From a checkpoint of a small audio-text matching model: fusion encoder width 256, fusion encoder activation gelu.
Rows from block 3 of the fusion encoder of a small audio-text matching model, named by matrix and row number. Rows with one number belong to one neuron. Each number is 200 + 30 x the weight over its row's rms, rounded and kept within 0 to 999. All counts start at 0. After the name is the row's rms in percent of the matrix's.
After each neuron's rows are labels from the 100 texts, of 14976, where the neuron reaches its highest value: "fires on" is the input token at the peak. Only what is clearly more common there than usual is listed. The data: single notes of musical instruments (NSynth). In brackets: how many of the 100.
# fc1: MLP up (fusion_encoder.blocks.3.mlp.fc1.weight, 512x256), inputs 128-191
# fc2: MLP down (fusion_encoder.blocks.3.mlp.fc2.weight, 256x512, transposed), outputs 128-191

fc1.279,104,207,153,166,224,172,167,224,203,230,221,228,200,156,203,197,169,115,190,204,138,187,181,267,208,184,166,255,152,211,219,203,217,211,228,171,200,230,196,174,192,250,222,202,185,221,216,186,205,227,165,231,152,210,119,243,198,190,207,129,205,192,184,211,171
fc2.279,100,196,246,261,173,229,242,174,194,152,205,194,183,207,201,195,224,298,191,187,253,205,205,178,214,234,226,206,271,213,233,198,168,191,174,239,193,171,193,220,199,148,193,199,185,204,201,219,206,178,202,196,257,177,283,153,184,212,178,240,172,252,160,193,223
fires on: "d6" (59); "e6" (40)

fc1.194,054,181,207,202,162,188,188,224,164,199,199,174,195,164,219,180,201,242,151,211,252,191,202,256,138,206,219,244,155,205,274,256,174,234,231,230,207,191,152,195,177,191,127,250,184,186,195,204,199,211,227,198,185,241,201,158,243,168,152,217,203,242,224,186,237
fc2.194,061,197,171,226,290,182,209,175,201,207,190,217,196,235,163,215,182,157,297,166,137,204,217,145,258,197,210,190,235,227,150,155,231,165,152,165,223,234,205,161,212,163,294,192,209,203,194,192,220,196,196,162,216,212,191,234,154,208,258,170,201,193,201,241,189
fires on: "acoustic" (100)

fc1.140,061,162,191,177,200,212,190,232,181,190,149,173,213,230,209,220,217,232,213,206,161,166,224,232,259,231,161,190,156,168,163,220,186,223,245,202,155,165,213,196,245,192,135,195,215,203,214,200,224,203,215,171,176,194,193,221,150,190,203,196,212,175,228,221,190
fc2.140,074,239,228,225,215,167,219,167,197,168,223,219,188,175,193,194,196,176,224,196,193,204,196,155,156,186,206,208,199,236,168,204,214,216,164,185,224,209,183,204,148,187,279,203,205,230,212,226,186,171,200,236,244,211,228,168,264,201,238,206,167,226,140,192,221
fires on: "6" (93); "5" (7)

fc1.433,104,233,184,216,135,208,213,202,208,199,176,238,209,189,216,191,128,157,225,192,201,170,203,144,243,150,213,164,192,201,295,159,213,160,227,154,205,266,235,214,247,209,209,200,215,165,195,195,217,225,206,215,253,225,168,164,203,227,236,129,194,199,226,225,200
fc2.433,113,205,210,197,269,178,190,178,200,187,209,160,173,174,175,207,219,203,142,228,202,250,188,226,135,243,174,209,190,192,109,253,197,229,194,257,167,142,178,202,133,209,201,200,193,228,201,204,185,213,201,203,158,199,248,253,176,194,153,283,241,227,171,178,192
fires on: "e6" (100)

fc1.176,146,220,202,243,144,201,212,243,218,189,200,275,247,162,205,216,232,207,212,213,140,169,198,182,195,189,164,160,178,171,256,231,176,236,184,225,230,208,228,184,241,180,299,144,139,238,234,187,202,206,244,190,164,220,147,215,228,251,210,172,193,183,205,217,245
fc2.176,139,181,184,199,225,264,193,178,201,183,223,133,171,229,198,198,163,226,177,218,257,229,166,160,210,222,203,208,203,204,203,177,144,170,215,198,173,170,188,223,189,189,117,234,231,195,181,213,185,200,200,227,192,180,281,191,184,183,162,194,204,227,199,185,184
fires on: "#" (100)

fc1.45,077,210,216,222,232,160,217,174,214,132,189,234,233,211,212,207,225,136,185,172,203,148,201,269,252,159,201,177,254,194,264,198,222,201,183,259,218,152,220,179,119,221,233,159,181,173,185,199,165,229,198,166,136,128,161,162,194,226,229,244,201,180,230,180,200
fc2.45,084,160,206,161,171,247,196,229,197,225,198,176,180,221,168,193,217,230,236,221,244,237,204,152,166,237,186,202,139,218,151,193,162,209,205,187,217,248,175,242,274,187,162,246,214,197,182,178,232,197,204,189,280,257,216,233,218,187,132,155,185,208,166,236,199
fires on: "mallet" (57); "<end>" (23)

fc1.418,048,192,196,184,202,223,188,207,160,223,219,221,210,137,235,195,207,197,174,199,214,199,196,162,214,174,192,237,171,186,165,189,204,227,188,259,195,208,228,215,222,150,136,196,214,202,213,200,225,235,227,231,202,208,259,146,213,202,175,227,209,166,214,161,157
fc2.418,059,214,178,182,208,142,208,199,200,216,193,163,177,242,169,212,174,186,234,193,180,207,201,221,141,209,199,210,222,222,166,205,224,183,213,177,218,182,164,180,163,245,295,213,218,204,167,200,208,195,196,160,217,220,139,244,188,173,260,185,171,235,182,227,208
fires on: "f" (100)

fc1.15,090,183,214,179,243,249,204,188,201,156,179,150,182,241,185,221,240,220,208,234,189,150,211,227,169,202,173,165,250,192,206,168,200,182,201,189,192,171,181,195,238,217,243,206,220,206,181,193,261,178,252,185,219,172,248,185,153,228,203,193,153,234,228,194,207
fc2.15,103,220,201,227,194,149,201,183,198,193,209,227,195,181,202,185,166,207,196,165,220,244,192,219,209,224,194,228,172,207,200,227,177,222,214,222,158,209,195,189,165,198,137,231,232,209,238,234,141,191,195,221,158,201,145,186,240,195,161,165,247,212,160,177,175
fires on: "c5" (100)

fc1.51,058,175,174,164,257,226,210,221,206,221,210,202,210,173,218,189,194,192,198,205,324,222,211,187,171,162,211,240,219,249,157,188,208,183,175,115,230,244,195,182,190,195,166,174,210,207,187,200,179,212,224,269,243,265,167,126,209,173,193,222,171,153,210,226,189
fc2.51,072,197,235,238,171,168,198,193,199,188,180,184,200,218,212,214,196,213,185,187,95,191,185,218,239,233,204,172,203,175,217,226,201,216,212,280,150,178,226,196,263,223,249,223,193,199,225,190,227,203,196,144,143,87,233,270,208,190,204,171,245,201,205,192,209
fires on: "c" (100)

fc1.471,138,213,228,206,229,216,183,226,213,185,186,211,227,246,178,223,164,241,155,195,195,193,223,223,102,188,211,166,174,235,252,236,197,154,241,212,218,187,193,166,229,231,235,203,186,175,200,210,212,217,229,197,122,167,203,217,195,198,208,230,178,246,211,262,192
fc2.471,135,221,173,216,225,173,182,189,197,213,218,192,192,201,213,197,186,161,165,244,294,268,186,152,246,237,184,218,202,205,134,237,168,292,203,222,177,226,226,180,254,178,220,160,205,192,178,199,162,212,201,224,195,197,144,132,230,210,205,149,225,171,149,185,209
fires on: "d6" (65); "3" (24); "d7" (7)

fc1.68,118,199,194,182,257,240,222,267,233,171,200,240,216,181,229,175,191,222,175,226,208,206,215,200,219,183,190,230,241,212,213,211,200,194,172,169,238,273,171,188,280,206,181,168,217,152,202,202,199,245,182,187,230,240,249,152,197,204,170,170,167,221,199,169,246
fc2.68,117,169,217,216,145,167,165,179,201,206,178,170,175,255,181,204,185,190,227,196,220,206,174,181,178,219,179,196,191,187,177,176,193,187,221,235,186,148,231,193,137,242,224,238,225,209,191,182,215,176,199,179,141,176,123,239,204,184,222,209,243,180,186,242,166
fires on: "e5" (100)

fc1.3,092,184,202,170,160,180,196,181,205,156,186,174,203,186,233,196,164,144,176,215,306,168,191,206,203,141,213,211,224,276,341,192,221,146,200,204,187,200,223,194,172,247,187,184,181,225,167,159,265,215,223,186,241,209,209,220,180,207,202,220,236,214,216,215,193
fc2.3,090,211,203,219,231,162,204,228,198,216,202,233,215,188,178,194,212,285,189,157,109,246,195,228,194,234,187,194,199,145,96,202,183,205,198,210,196,232,198,211,234,180,217,208,175,187,221,209,168,206,200,164,155,198,179,174,216,208,170,177,155,192,148,176,218
fires on: "f" (100)

fc1.458,054,181,197,169,204,280,187,238,213,214,192,188,206,129,155,203,154,184,161,192,250,162,210,189,188,213,195,206,214,160,124,221,210,207,186,206,187,231,204,202,246,97,151,213,190,180,148,223,200,242,210,239,209,189,232,135,234,217,200,276,157,161,261,192,166
fc2.458,060,201,201,235,203,100,209,194,197,204,199,184,206,285,227,203,201,209,280,212,139,287,210,175,181,167,214,213,183,219,230,163,208,179,189,192,193,199,182,196,176,241,220,204,231,219,236,189,211,185,200,160,211,191,165,245,178,174,238,154,241,222,212,249,230
fires on: "6" (66); "e6" (34)

fc1.268,128,196,154,176,157,203,151,197,210,199,198,236,164,206,161,209,201,197,179,187,160,166,169,254,153,208,179,209,208,214,217,192,208,232,222,178,220,216,223,201,214,213,231,220,182,220,205,205,218,187,192,179,230,227,215,116,142,177,233,183,170,209,204,167,141
fc2.268,129,197,224,232,231,200,230,173,199,202,222,198,189,142,230,192,215,256,265,222,242,222,228,114,216,208,227,213,172,192,182,209,185,222,162,261,191,179,208,237,198,165,187,222,224,192,215,222,201,164,199,202,193,186,183,273,249,201,198,214,202,213,212,226,216
fires on: "d6" (94)

fc1.262,062,197,203,186,224,219,172,191,235,206,158,193,165,176,164,211,153,165,210,202,112,171,205,97,202,204,213,192,134,207,164,197,226,161,221,161,230,230,215,211,243,186,306,186,208,242,180,188,234,208,205,207,236,267,245,206,180,218,206,204,210,246,192,203,214
fc2.262,070,238,203,237,165,142,221,218,203,200,221,199,229,171,221,204,197,230,193,184,256,222,191,233,190,198,218,199,225,181,230,157,216,220,181,208,174,133,178,210,125,221,82,206,207,199,221,229,167,181,198,192,201,157,144,181,228,203,227,230,180,201,217,176,168
fires on: "e6" (70); "d6" (22)

fc1.311,189,255,136,188,244,176,166,226,190,228,196,188,236,196,176,177,213,219,184,142,200,207,195,238,195,199,194,264,187,220,157,237,210,208,183,167,155,195,166,190,211,241,163,203,179,157,179,243,252,213,188,185,200,175,208,186,238,186,159,154,208,239,180,206,222
fc2.311,160,184,263,231,204,255,233,217,202,173,181,171,172,208,186,206,198,221,210,199,204,232,235,213,230,219,188,193,196,212,255,215,200,204,158,207,238,183,206,169,233,157,303,227,198,204,260,183,206,191,200,178,193,225,230,272,171,180,217,228,154,219,223,226,175
fires on: "synth" (68); "c" (16)

fc1.419,111,178,218,189,205,222,225,196,152,233,181,177,183,161,133,190,250,231,167,137,187,227,164,230,189,159,177,229,215,167,251,233,192,217,142,225,191,219,179,157,178,165,246,166,195,221,220,208,205,270,230,206,227,194,209,199,271,197,188,243,234,223,205,191,220
fc2.419,110,205,201,175,156,184,174,228,198,190,160,201,232,229,229,191,213,191,293,237,255,181,213,184,209,253,187,183,194,198,174,233,190,214,233,162,221,202,220,232,250,164,137,186,168,198,156,165,201,226,201,216,202,184,161,174,160,198,203,160,176,169,237,197,203
fires on: "reed" (100)

fc1.248,189,236,171,184,187,188,197,219,183,158,170,176,201,178,208,159,196,148,187,219,211,165,175,291,205,212,174,224,228,210,214,167,191,218,229,206,174,187,178,176,223,220,174,255,196,203,206,181,205,203,165,203,225,227,277,238,242,190,195,138,198,232,201,172,193
fc2.248,190,188,188,227,234,216,198,187,200,248,215,202,178,243,180,221,219,254,208,200,149,204,223,147,204,184,196,201,195,192,157,214,213,224,188,204,231,223,205,208,164,131,255,161,208,200,183,209,201,205,200,172,184,190,166,128,120,203,225,262,183,195,199,243,212
fires on: "e5" (100)

fc1.291,086,193,177,216,218,182,181,179,189,245,212,274,231,173,193,222,247,230,196,170,188,162,195,233,144,178,189,222,159,204,155,215,161,224,171,229,196,210,210,197,151,168,170,172,167,196,214,236,164,200,169,227,167,221,155,180,215,234,206,217,227,208,195,220,267
fc2.291,083,182,220,184,225,211,198,209,199,201,201,150,151,228,198,197,191,114,272,241,206,185,198,201,265,228,186,199,200,212,239,199,207,188,217,187,235,178,196,225,250,233,209,245,244,180,175,148,239,204,198,179,242,185,285,214,201,191,232,140,157,206,164,177,121
fires on: "#" (100)

fc1.439,064,185,211,197,205,204,198,174,228,205,174,195,154,231,190,202,198,172,165,226,175,202,187,191,239,240,200,226,160,209,199,250,170,178,273,206,202,193,211,192,181,145,160,220,237,181,192,163,179,212,227,171,185,107,201,239,183,161,178,216,177,218,215,200,194
fc2.439,076,242,209,221,221,220,160,216,198,209,202,239,201,192,177,193,217,277,241,101,184,165,216,187,168,181,190,174,160,219,229,196,204,215,175,216,200,220,195,216,208,276,262,195,193,197,222,260,200,191,204,218,196,279,210,149,208,239,164,192,222,251,184,201,210
fires on: "d6" (81); "6" (19)

fc1.90,169,245,204,203,175,198,215,178,210,168,230,179,197,162,222,195,206,196,194,275,215,221,211,184,183,185,201,201,207,232,190,213,229,171,219,210,199,176,169,174,198,147,262,217,208,215,226,178,250,195,197,204,185,142,254,211,206,162,214,181,219,222,162,170,156
fc2.90,161,149,202,195,196,206,150,214,198,251,173,214,196,252,149,214,216,232,212,169,165,119,201,227,200,211,186,195,187,177,219,130,159,204,199,207,175,230,209,217,205,227,220,200,202,219,149,176,178,214,198,170,167,215,150,221,182,202,189,222,187,173,240,219,253
fires on: "c" (100)

fc1.440,049,191,168,179,197,208,175,216,193,230,225,212,191,257,185,201,223,184,167,206,195,177,222,205,161,235,205,190,167,139,274,213,184,226,196,220,242,131,240,206,193,315,321,211,194,196,229,213,203,206,176,216,131,156,254,214,181,187,227,217,254,199,175,174,226
fc2.440,055,199,249,210,188,223,245,196,206,181,207,201,189,134,218,190,181,236,236,203,261,203,204,192,224,166,206,206,217,228,133,191,204,178,220,202,207,240,161,218,194,151,103,203,206,203,149,190,193,187,197,215,260,212,163,194,230,216,140,129,173,201,223,196,166
fires on: "#" (94)

fc1.273,071,240,204,175,137,204,219,177,179,236,197,195,201,161,227,200,186,209,161,208,179,258,166,177,213,261,195,190,208,226,244,188,186,247,142,248,269,177,195,179,257,223,219,238,197,200,211,190,177,225,204,200,263,231,210,202,215,194,163,195,215,197,205,199,195
fc2.273,080,181,188,228,263,212,192,215,201,191,198,179,216,225,209,213,227,198,201,185,238,131,205,202,138,176,231,210,199,221,152,200,221,173,232,179,200,205,197,218,149,141,193,173,214,208,184,198,198,201,204,181,119,176,223,175,189,193,214,226,224,212,228,209,228
fires on: "e5" (100)

fc1.506,082,179,202,198,247,247,195,252,165,173,213,210,224,128,236,175,209,208,162,159,148,154,169,260,199,234,198,221,235,192,271,227,149,204,165,214,154,223,172,169,210,228,169,216,141,145,257,217,158,183,197,237,200,254,182,150,246,227,168,199,234,214,180,203,237
fc2.506,088,172,186,167,148,163,207,162,199,192,177,161,214,253,212,213,207,183,263,215,239,227,221,168,235,205,202,203,175,192,136,193,236,172,215,174,247,217,204,215,186,148,213,167,237,226,147,167,237,239,199,219,179,170,225,287,185,190,224,184,170,190,247,187,208
fires on: "reed" (100)

fc1.481,075,208,241,170,138,205,173,240,193,201,221,154,174,196,208,218,223,229,128,254,96,253,219,89,142,230,218,231,152,161,197,227,202,227,193,249,223,224,190,204,167,218,182,247,253,194,207,160,207,214,199,212,160,234,221,174,171,137,160,223,180,226,186,178,187
fc2.481,079,217,151,221,290,191,228,157,202,206,192,238,226,230,235,189,171,199,300,128,248,170,211,253,212,159,231,215,237,215,219,158,196,123,194,150,179,168,198,182,193,195,235,181,200,211,204,235,192,209,196,207,251,224,151,208,197,226,235,187,226,184,244,245,215
fires on: "reed" (100)

fc1.119,061,222,178,204,224,181,207,208,219,179,190,189,217,217,211,197,178,133,186,194,167,154,205,203,204,194,227,205,176,191,228,186,207,196,203,190,170,181,235,186,237,221,154,189,205,185,163,234,207,249,219,216,187,185,205,178,171,216,223,232,196,180,204,204,191
fc2.119,066,193,253,202,192,192,230,186,199,187,218,189,201,200,178,202,220,274,196,200,227,305,207,215,197,208,176,191,204,210,147,215,186,197,177,231,201,213,183,201,181,187,248,189,220,189,236,173,200,163,201,195,240,207,182,229,246,182,146,177,192,203,191,230,201
fires on: "f" (100)

fc1.265,099,241,197,168,141,241,181,171,147,208,179,208,231,192,217,196,209,196,176,201,133,157,211,102,167,246,219,182,210,208,169,152,205,224,182,233,196,243,210,188,252,145,148,195,175,208,206,233,190,210,163,242,236,187,204,166,168,206,167,243,223,202,205,181,179
fc2.265,104,171,192,216,282,154,216,216,201,218,203,165,198,220,214,213,211,208,242,221,225,271,194,210,207,165,207,199,193,199,192,246,194,150,194,167,219,145,177,198,179,202,241,213,280,185,198,164,195,201,200,182,199,224,211,237,234,191,246,172,225,184,216,223,235
fires on: "#" (100)

fc1.89,047,260,198,199,237,175,201,215,150,193,175,217,261,167,230,218,214,213,150,215,201,199,170,161,200,217,203,212,243,182,173,177,179,239,181,228,184,209,188,155,245,185,136,221,167,196,225,225,168,191,156,212,146,232,197,200,221,207,170,207,179,183,200,214,210
fc2.89,048,168,170,208,152,235,204,178,203,211,193,163,186,251,223,213,204,216,277,222,182,187,209,207,212,204,197,203,174,218,210,232,233,184,201,156,236,196,176,248,174,173,227,163,250,215,176,175,213,209,193,212,230,147,244,199,199,186,258,194,233,199,238,207,223
fires on: "#" (100)

fc1.76,088,213,165,170,242,194,190,200,207,221,199,216,246,165,198,184,197,178,162,216,227,226,188,234,241,207,203,220,204,195,333,168,200,227,194,168,220,142,193,207,187,260,177,208,216,245,214,199,234,192,205,170,154,222,247,217,236,199,202,170,205,197,211,191,187
fc2.76,089,206,259,236,161,195,213,194,199,165,201,179,170,228,208,209,169,253,219,184,181,187,170,195,146,211,180,200,231,206,108,219,223,227,209,236,175,259,205,208,201,168,205,214,168,223,224,201,178,200,196,201,219,141,156,160,146,190,167,194,188,203,174,161,229
fires on: "e6" (86); "f6" (9)

fc1.5,040,184,220,204,215,235,209,197,213,217,216,210,186,206,190,181,220,179,197,218,128,214,190,181,168,200,198,259,204,176,139,243,197,215,205,167,173,214,167,208,201,158,182,215,221,183,234,212,187,188,206,192,204,244,220,173,230,210,191,212,188,220,166,152,203
fc2.5,043,218,161,195,216,189,164,198,198,223,179,199,192,188,223,205,161,213,222,179,224,183,197,216,185,206,199,201,193,207,283,187,200,187,208,228,230,191,241,188,169,250,234,191,172,218,149,194,202,188,202,211,197,187,158,241,143,194,258,208,215,188,261,251,183
fires on: "," (100)

fc1.402,034,149,200,157,178,197,193,240,198,234,202,249,225,179,231,192,258,185,179,228,254,222,214,231,199,164,204,212,193,173,187,200,147,170,168,135,223,195,203,195,194,155,322,150,189,197,198,171,178,178,238,213,241,178,154,215,204,195,201,223,165,168,252,212,216
fc2.402,039,236,213,218,219,221,193,208,197,170,215,170,185,231,221,195,156,224,229,158,162,147,187,211,174,226,212,204,192,217,236,213,219,235,234,272,196,168,206,200,200,236,102,247,189,187,194,220,204,226,198,192,151,171,219,180,237,199,158,150,252,211,144,171,170
fires on: "f" (97)

fc1.221,138,214,191,187,164,270,212,227,155,232,192,210,198,152,246,203,215,191,214,172,220,137,193,149,226,183,255,154,203,217,248,213,221,231,228,180,168,207,195,184,189,270,273,176,168,152,214,209,245,223,199,222,194,160,213,180,146,221,221,233,174,202,204,180,160
fc2.221,135,189,203,199,233,94,194,172,203,194,203,219,202,271,171,195,181,186,162,207,169,278,187,196,212,200,195,216,188,176,120,191,174,203,173,234,215,162,208,213,180,177,172,214,227,227,213,185,174,167,199,233,201,212,184,236,275,163,178,165,207,199,186,188,255
fires on: "f" (100)

fc1.416,047,185,208,187,189,153,184,189,240,218,189,196,211,253,211,176,208,198,246,234,198,214,222,166,207,152,200,201,172,192,168,232,218,213,222,175,225,173,215,201,213,207,266,146,228,194,236,178,197,159,201,220,260,209,222,203,168,185,184,166,280,207,190,218,203
fc2.416,052,217,191,225,228,242,206,224,201,226,199,209,211,121,184,202,173,180,143,144,176,188,196,245,197,226,201,202,227,205,192,162,185,197,183,211,158,229,172,179,189,186,158,212,164,207,173,229,186,227,198,206,165,190,152,194,236,224,235,213,137,174,234,186,192
fires on: "c" (99)

fc1.406,064,172,195,183,254,199,190,195,179,215,233,249,192,209,181,204,207,207,207,192,249,217,221,195,161,171,193,221,195,229,138,192,179,197,162,169,216,237,222,234,235,190,223,142,197,177,224,218,186,180,188,250,123,278,131,157,205,227,192,225,229,184,228,215,210
fc2.406,071,232,228,213,139,219,222,199,206,217,181,156,210,163,234,211,192,171,163,191,168,175,183,172,271,199,226,185,213,176,213,227,206,245,214,227,155,173,195,186,199,222,194,213,204,225,190,194,221,224,199,184,241,70,266,275,221,182,248,188,201,181,201,158,164
fires on: "reed" (100)

fc1.40,057,170,177,189,197,155,229,150,215,145,175,227,183,172,213,185,214,157,165,217,243,183,218,163,231,202,199,220,240,230,237,205,203,155,225,200,196,241,199,186,150,161,250,170,184,172,145,210,194,219,259,211,216,197,181,139,224,222,231,179,181,199,233,185,181
fc2.40,065,186,212,208,229,237,158,231,200,222,197,186,210,268,183,208,209,234,243,158,158,202,194,227,163,199,189,196,144,192,203,193,175,223,191,245,213,158,214,234,252,253,150,261,212,197,237,196,214,192,199,165,171,175,231,245,186,188,147,222,224,205,189,246,216
fires on: "mallet" (100)

fc1.118,064,236,168,178,166,214,201,221,199,217,218,202,215,112,234,202,167,194,168,212,289,183,192,239,204,198,200,216,151,190,242,169,158,227,160,216,207,197,209,212,242,179,160,249,196,231,191,225,212,231,217,226,219,227,200,210,192,197,220,213,213,190,226,226,232
fc2.118,067,152,242,217,234,178,213,206,199,184,193,183,176,280,167,204,199,200,204,193,152,225,204,204,170,225,189,199,268,211,161,203,234,175,209,210,184,210,187,176,171,198,228,183,223,182,209,177,190,186,202,173,148,179,214,188,206,184,162,173,202,246,173,214,162
fires on: "e5" (96)

fc1.32,067,192,236,182,164,215,237,219,231,176,186,165,202,160,218,191,198,164,187,223,198,210,198,210,219,150,223,235,169,201,260,208,180,179,162,165,214,217,164,207,171,289,188,200,228,206,229,183,165,210,209,192,178,261,220,185,161,198,143,212,255,195,196,204,259
fc2.32,082,207,207,246,242,154,220,207,201,199,214,225,228,213,189,189,200,219,219,178,196,259,190,202,228,265,181,184,272,172,136,183,221,204,177,234,183,225,230,193,252,150,251,195,186,182,201,208,204,186,194,210,214,141,122,212,202,208,214,186,146,166,189,203,138
fires on: "acoustic" (91); "f" (9)

fc1.16,082,215,218,165,258,240,183,213,189,230,152,263,228,183,195,211,232,170,150,191,186,168,186,222,160,197,208,207,236,202,188,222,200,215,166,201,194,264,180,166,194,193,250,145,178,197,229,210,195,180,157,200,147,194,187,189,194,211,200,245,164,194,244,189,233
fc2.16,087,205,174,220,137,203,198,198,207,191,228,151,191,206,246,204,188,230,256,234,218,204,191,167,213,188,205,219,167,208,202,188,180,226,222,212,202,135,215,251,221,213,179,255,209,206,180,184,204,219,201,192,244,184,226,217,202,180,210,136,228,186,153,193,167
fires on: "#" (100)

fc1.108,089,160,190,158,262,216,227,205,188,204,210,216,195,169,189,212,217,131,217,161,253,203,210,237,243,217,209,187,184,226,185,210,199,152,197,177,177,202,201,199,269,203,281,181,219,210,208,208,185,206,199,182,220,184,223,215,177,205,201,218,209,173,201,164,188
fc2.108,094,225,210,224,139,183,197,210,199,174,181,194,196,255,220,192,198,281,149,212,165,153,187,188,141,200,201,206,194,205,211,186,206,235,228,234,223,197,209,211,139,230,134,231,197,161,180,194,188,183,197,195,185,225,147,162,244,188,202,177,218,241,178,221,224
fires on: "mallet" (95)

fc1.92,039,155,182,162,118,214,171,203,180,184,155,203,167,194,206,218,211,215,180,215,218,163,192,276,170,236,182,234,188,202,127,250,237,232,251,192,194,230,174,204,218,186,163,178,202,149,212,207,182,221,174,222,254,231,195,130,200,193,166,158,208,231,186,203,252
fc2.92,040,204,222,260,299,163,201,211,198,212,203,213,211,175,176,197,183,201,214,150,127,214,203,173,207,183,223,183,172,200,199,147,174,157,154,208,228,125,222,215,200,179,229,243,172,237,210,199,212,182,197,214,147,177,201,267,233,208,220,274,201,197,224,236,167
fires on: "d6" (93); "d5" (7)

fc1.340,101,166,167,194,180,245,208,205,187,198,177,188,214,175,229,216,218,256,167,221,186,151,217,125,202,210,197,183,170,177,210,229,141,251,248,225,169,200,237,184,218,171,202,214,134,214,202,217,189,194,186,210,222,189,222,185,104,217,209,190,218,171,236,238,243
fc2.340,097,208,223,202,251,130,205,187,197,199,213,214,185,234,161,201,203,164,289,191,217,224,195,216,171,197,187,206,209,222,148,185,236,173,156,183,230,200,149,216,198,176,191,201,282,199,188,192,197,192,200,204,154,220,204,209,300,205,206,165,138,212,157,199,149
fires on: "#" (99)

fc1.283,133,223,173,163,169,188,168,199,214,203,159,179,201,191,200,187,225,211,234,237,258,190,191,191,182,213,213,176,169,205,158,233,214,232,206,189,238,156,168,205,239,137,221,198,223,203,204,163,253,163,179,241,156,188,320,256,185,181,146,240,181,249,176,194,176
fc2.283,111,208,190,240,216,169,247,212,200,238,214,221,206,228,182,205,188,159,174,206,133,148,197,226,194,211,206,209,219,190,256,125,192,146,190,184,168,226,182,207,147,212,208,190,185,196,204,193,171,217,200,191,241,215,67,121,220,205,277,173,204,181,218,199,248
fires on: "c" (100)

fc1.153,215,195,194,205,187,210,188,174,215,246,215,200,206,152,191,192,223,160,256,156,236,189,249,211,257,211,227,140,203,181,172,147,137,143,164,230,213,183,197,215,208,163,172,211,219,224,147,183,245,203,221,259,252,177,196,194,202,217,234,255,165,204,168,232,202
fc2.153,159,239,194,197,160,198,185,183,203,183,226,204,214,205,203,192,171,199,225,201,195,250,153,158,150,161,199,208,242,216,240,234,224,222,204,203,203,220,203,172,236,192,194,205,201,195,230,250,182,179,202,234,184,212,187,154,232,175,196,136,247,244,224,202,205
fires on: "," (66)

fc1.136,085,199,185,185,243,227,216,204,203,185,134,183,209,246,206,195,218,175,225,204,209,154,174,267,248,234,181,178,206,227,249,183,248,238,245,212,199,153,150,175,248,211,209,186,187,162,194,170,224,214,180,186,204,196,246,259,199,208,212,123,181,200,206,163,175
fc2.136,086,219,208,240,167,172,185,170,200,183,236,230,176,172,189,196,192,254,153,221,169,229,196,142,159,184,206,223,175,206,166,241,182,209,178,183,225,206,228,225,127,118,220,219,189,212,230,213,165,177,195,206,212,232,143,105,195,199,198,246,224,213,165,197,270
fires on: "d6" (100)

fc1.303,138,185,152,188,157,141,164,203,162,191,208,202,234,162,267,216,161,194,148,214,208,142,199,242,202,147,226,206,203,224,269,160,183,199,180,155,173,165,271,206,212,208,207,268,182,267,163,225,239,193,193,179,217,243,203,241,210,176,233,219,215,213,215,212,219
fc2.303,134,195,219,202,287,233,240,200,203,239,191,209,185,226,142,203,248,224,205,216,219,229,205,184,183,260,186,214,187,179,108,223,188,228,210,252,244,220,146,188,183,174,186,171,240,170,230,158,186,205,196,231,162,193,201,177,221,207,155,170,188,217,145,200,136
fires on: "e6" (100)

fc1.66,074,182,197,208,110,208,205,240,242,193,196,187,180,178,195,182,209,241,198,251,131,201,205,169,225,233,213,154,173,184,190,281,226,227,256,253,204,160,227,201,176,229,191,227,206,194,197,209,178,210,173,212,230,170,215,166,235,226,154,142,272,205,175,195,227
fc2.66,093,219,197,190,292,179,218,212,199,233,202,208,219,210,177,196,190,153,214,150,240,213,221,182,169,186,198,196,219,191,174,102,193,146,152,147,190,231,149,202,204,171,190,187,189,218,193,200,224,190,201,190,207,270,195,223,192,213,239,265,107,204,226,231,177
fires on: "d6" (62); "25" (30); "6" (8)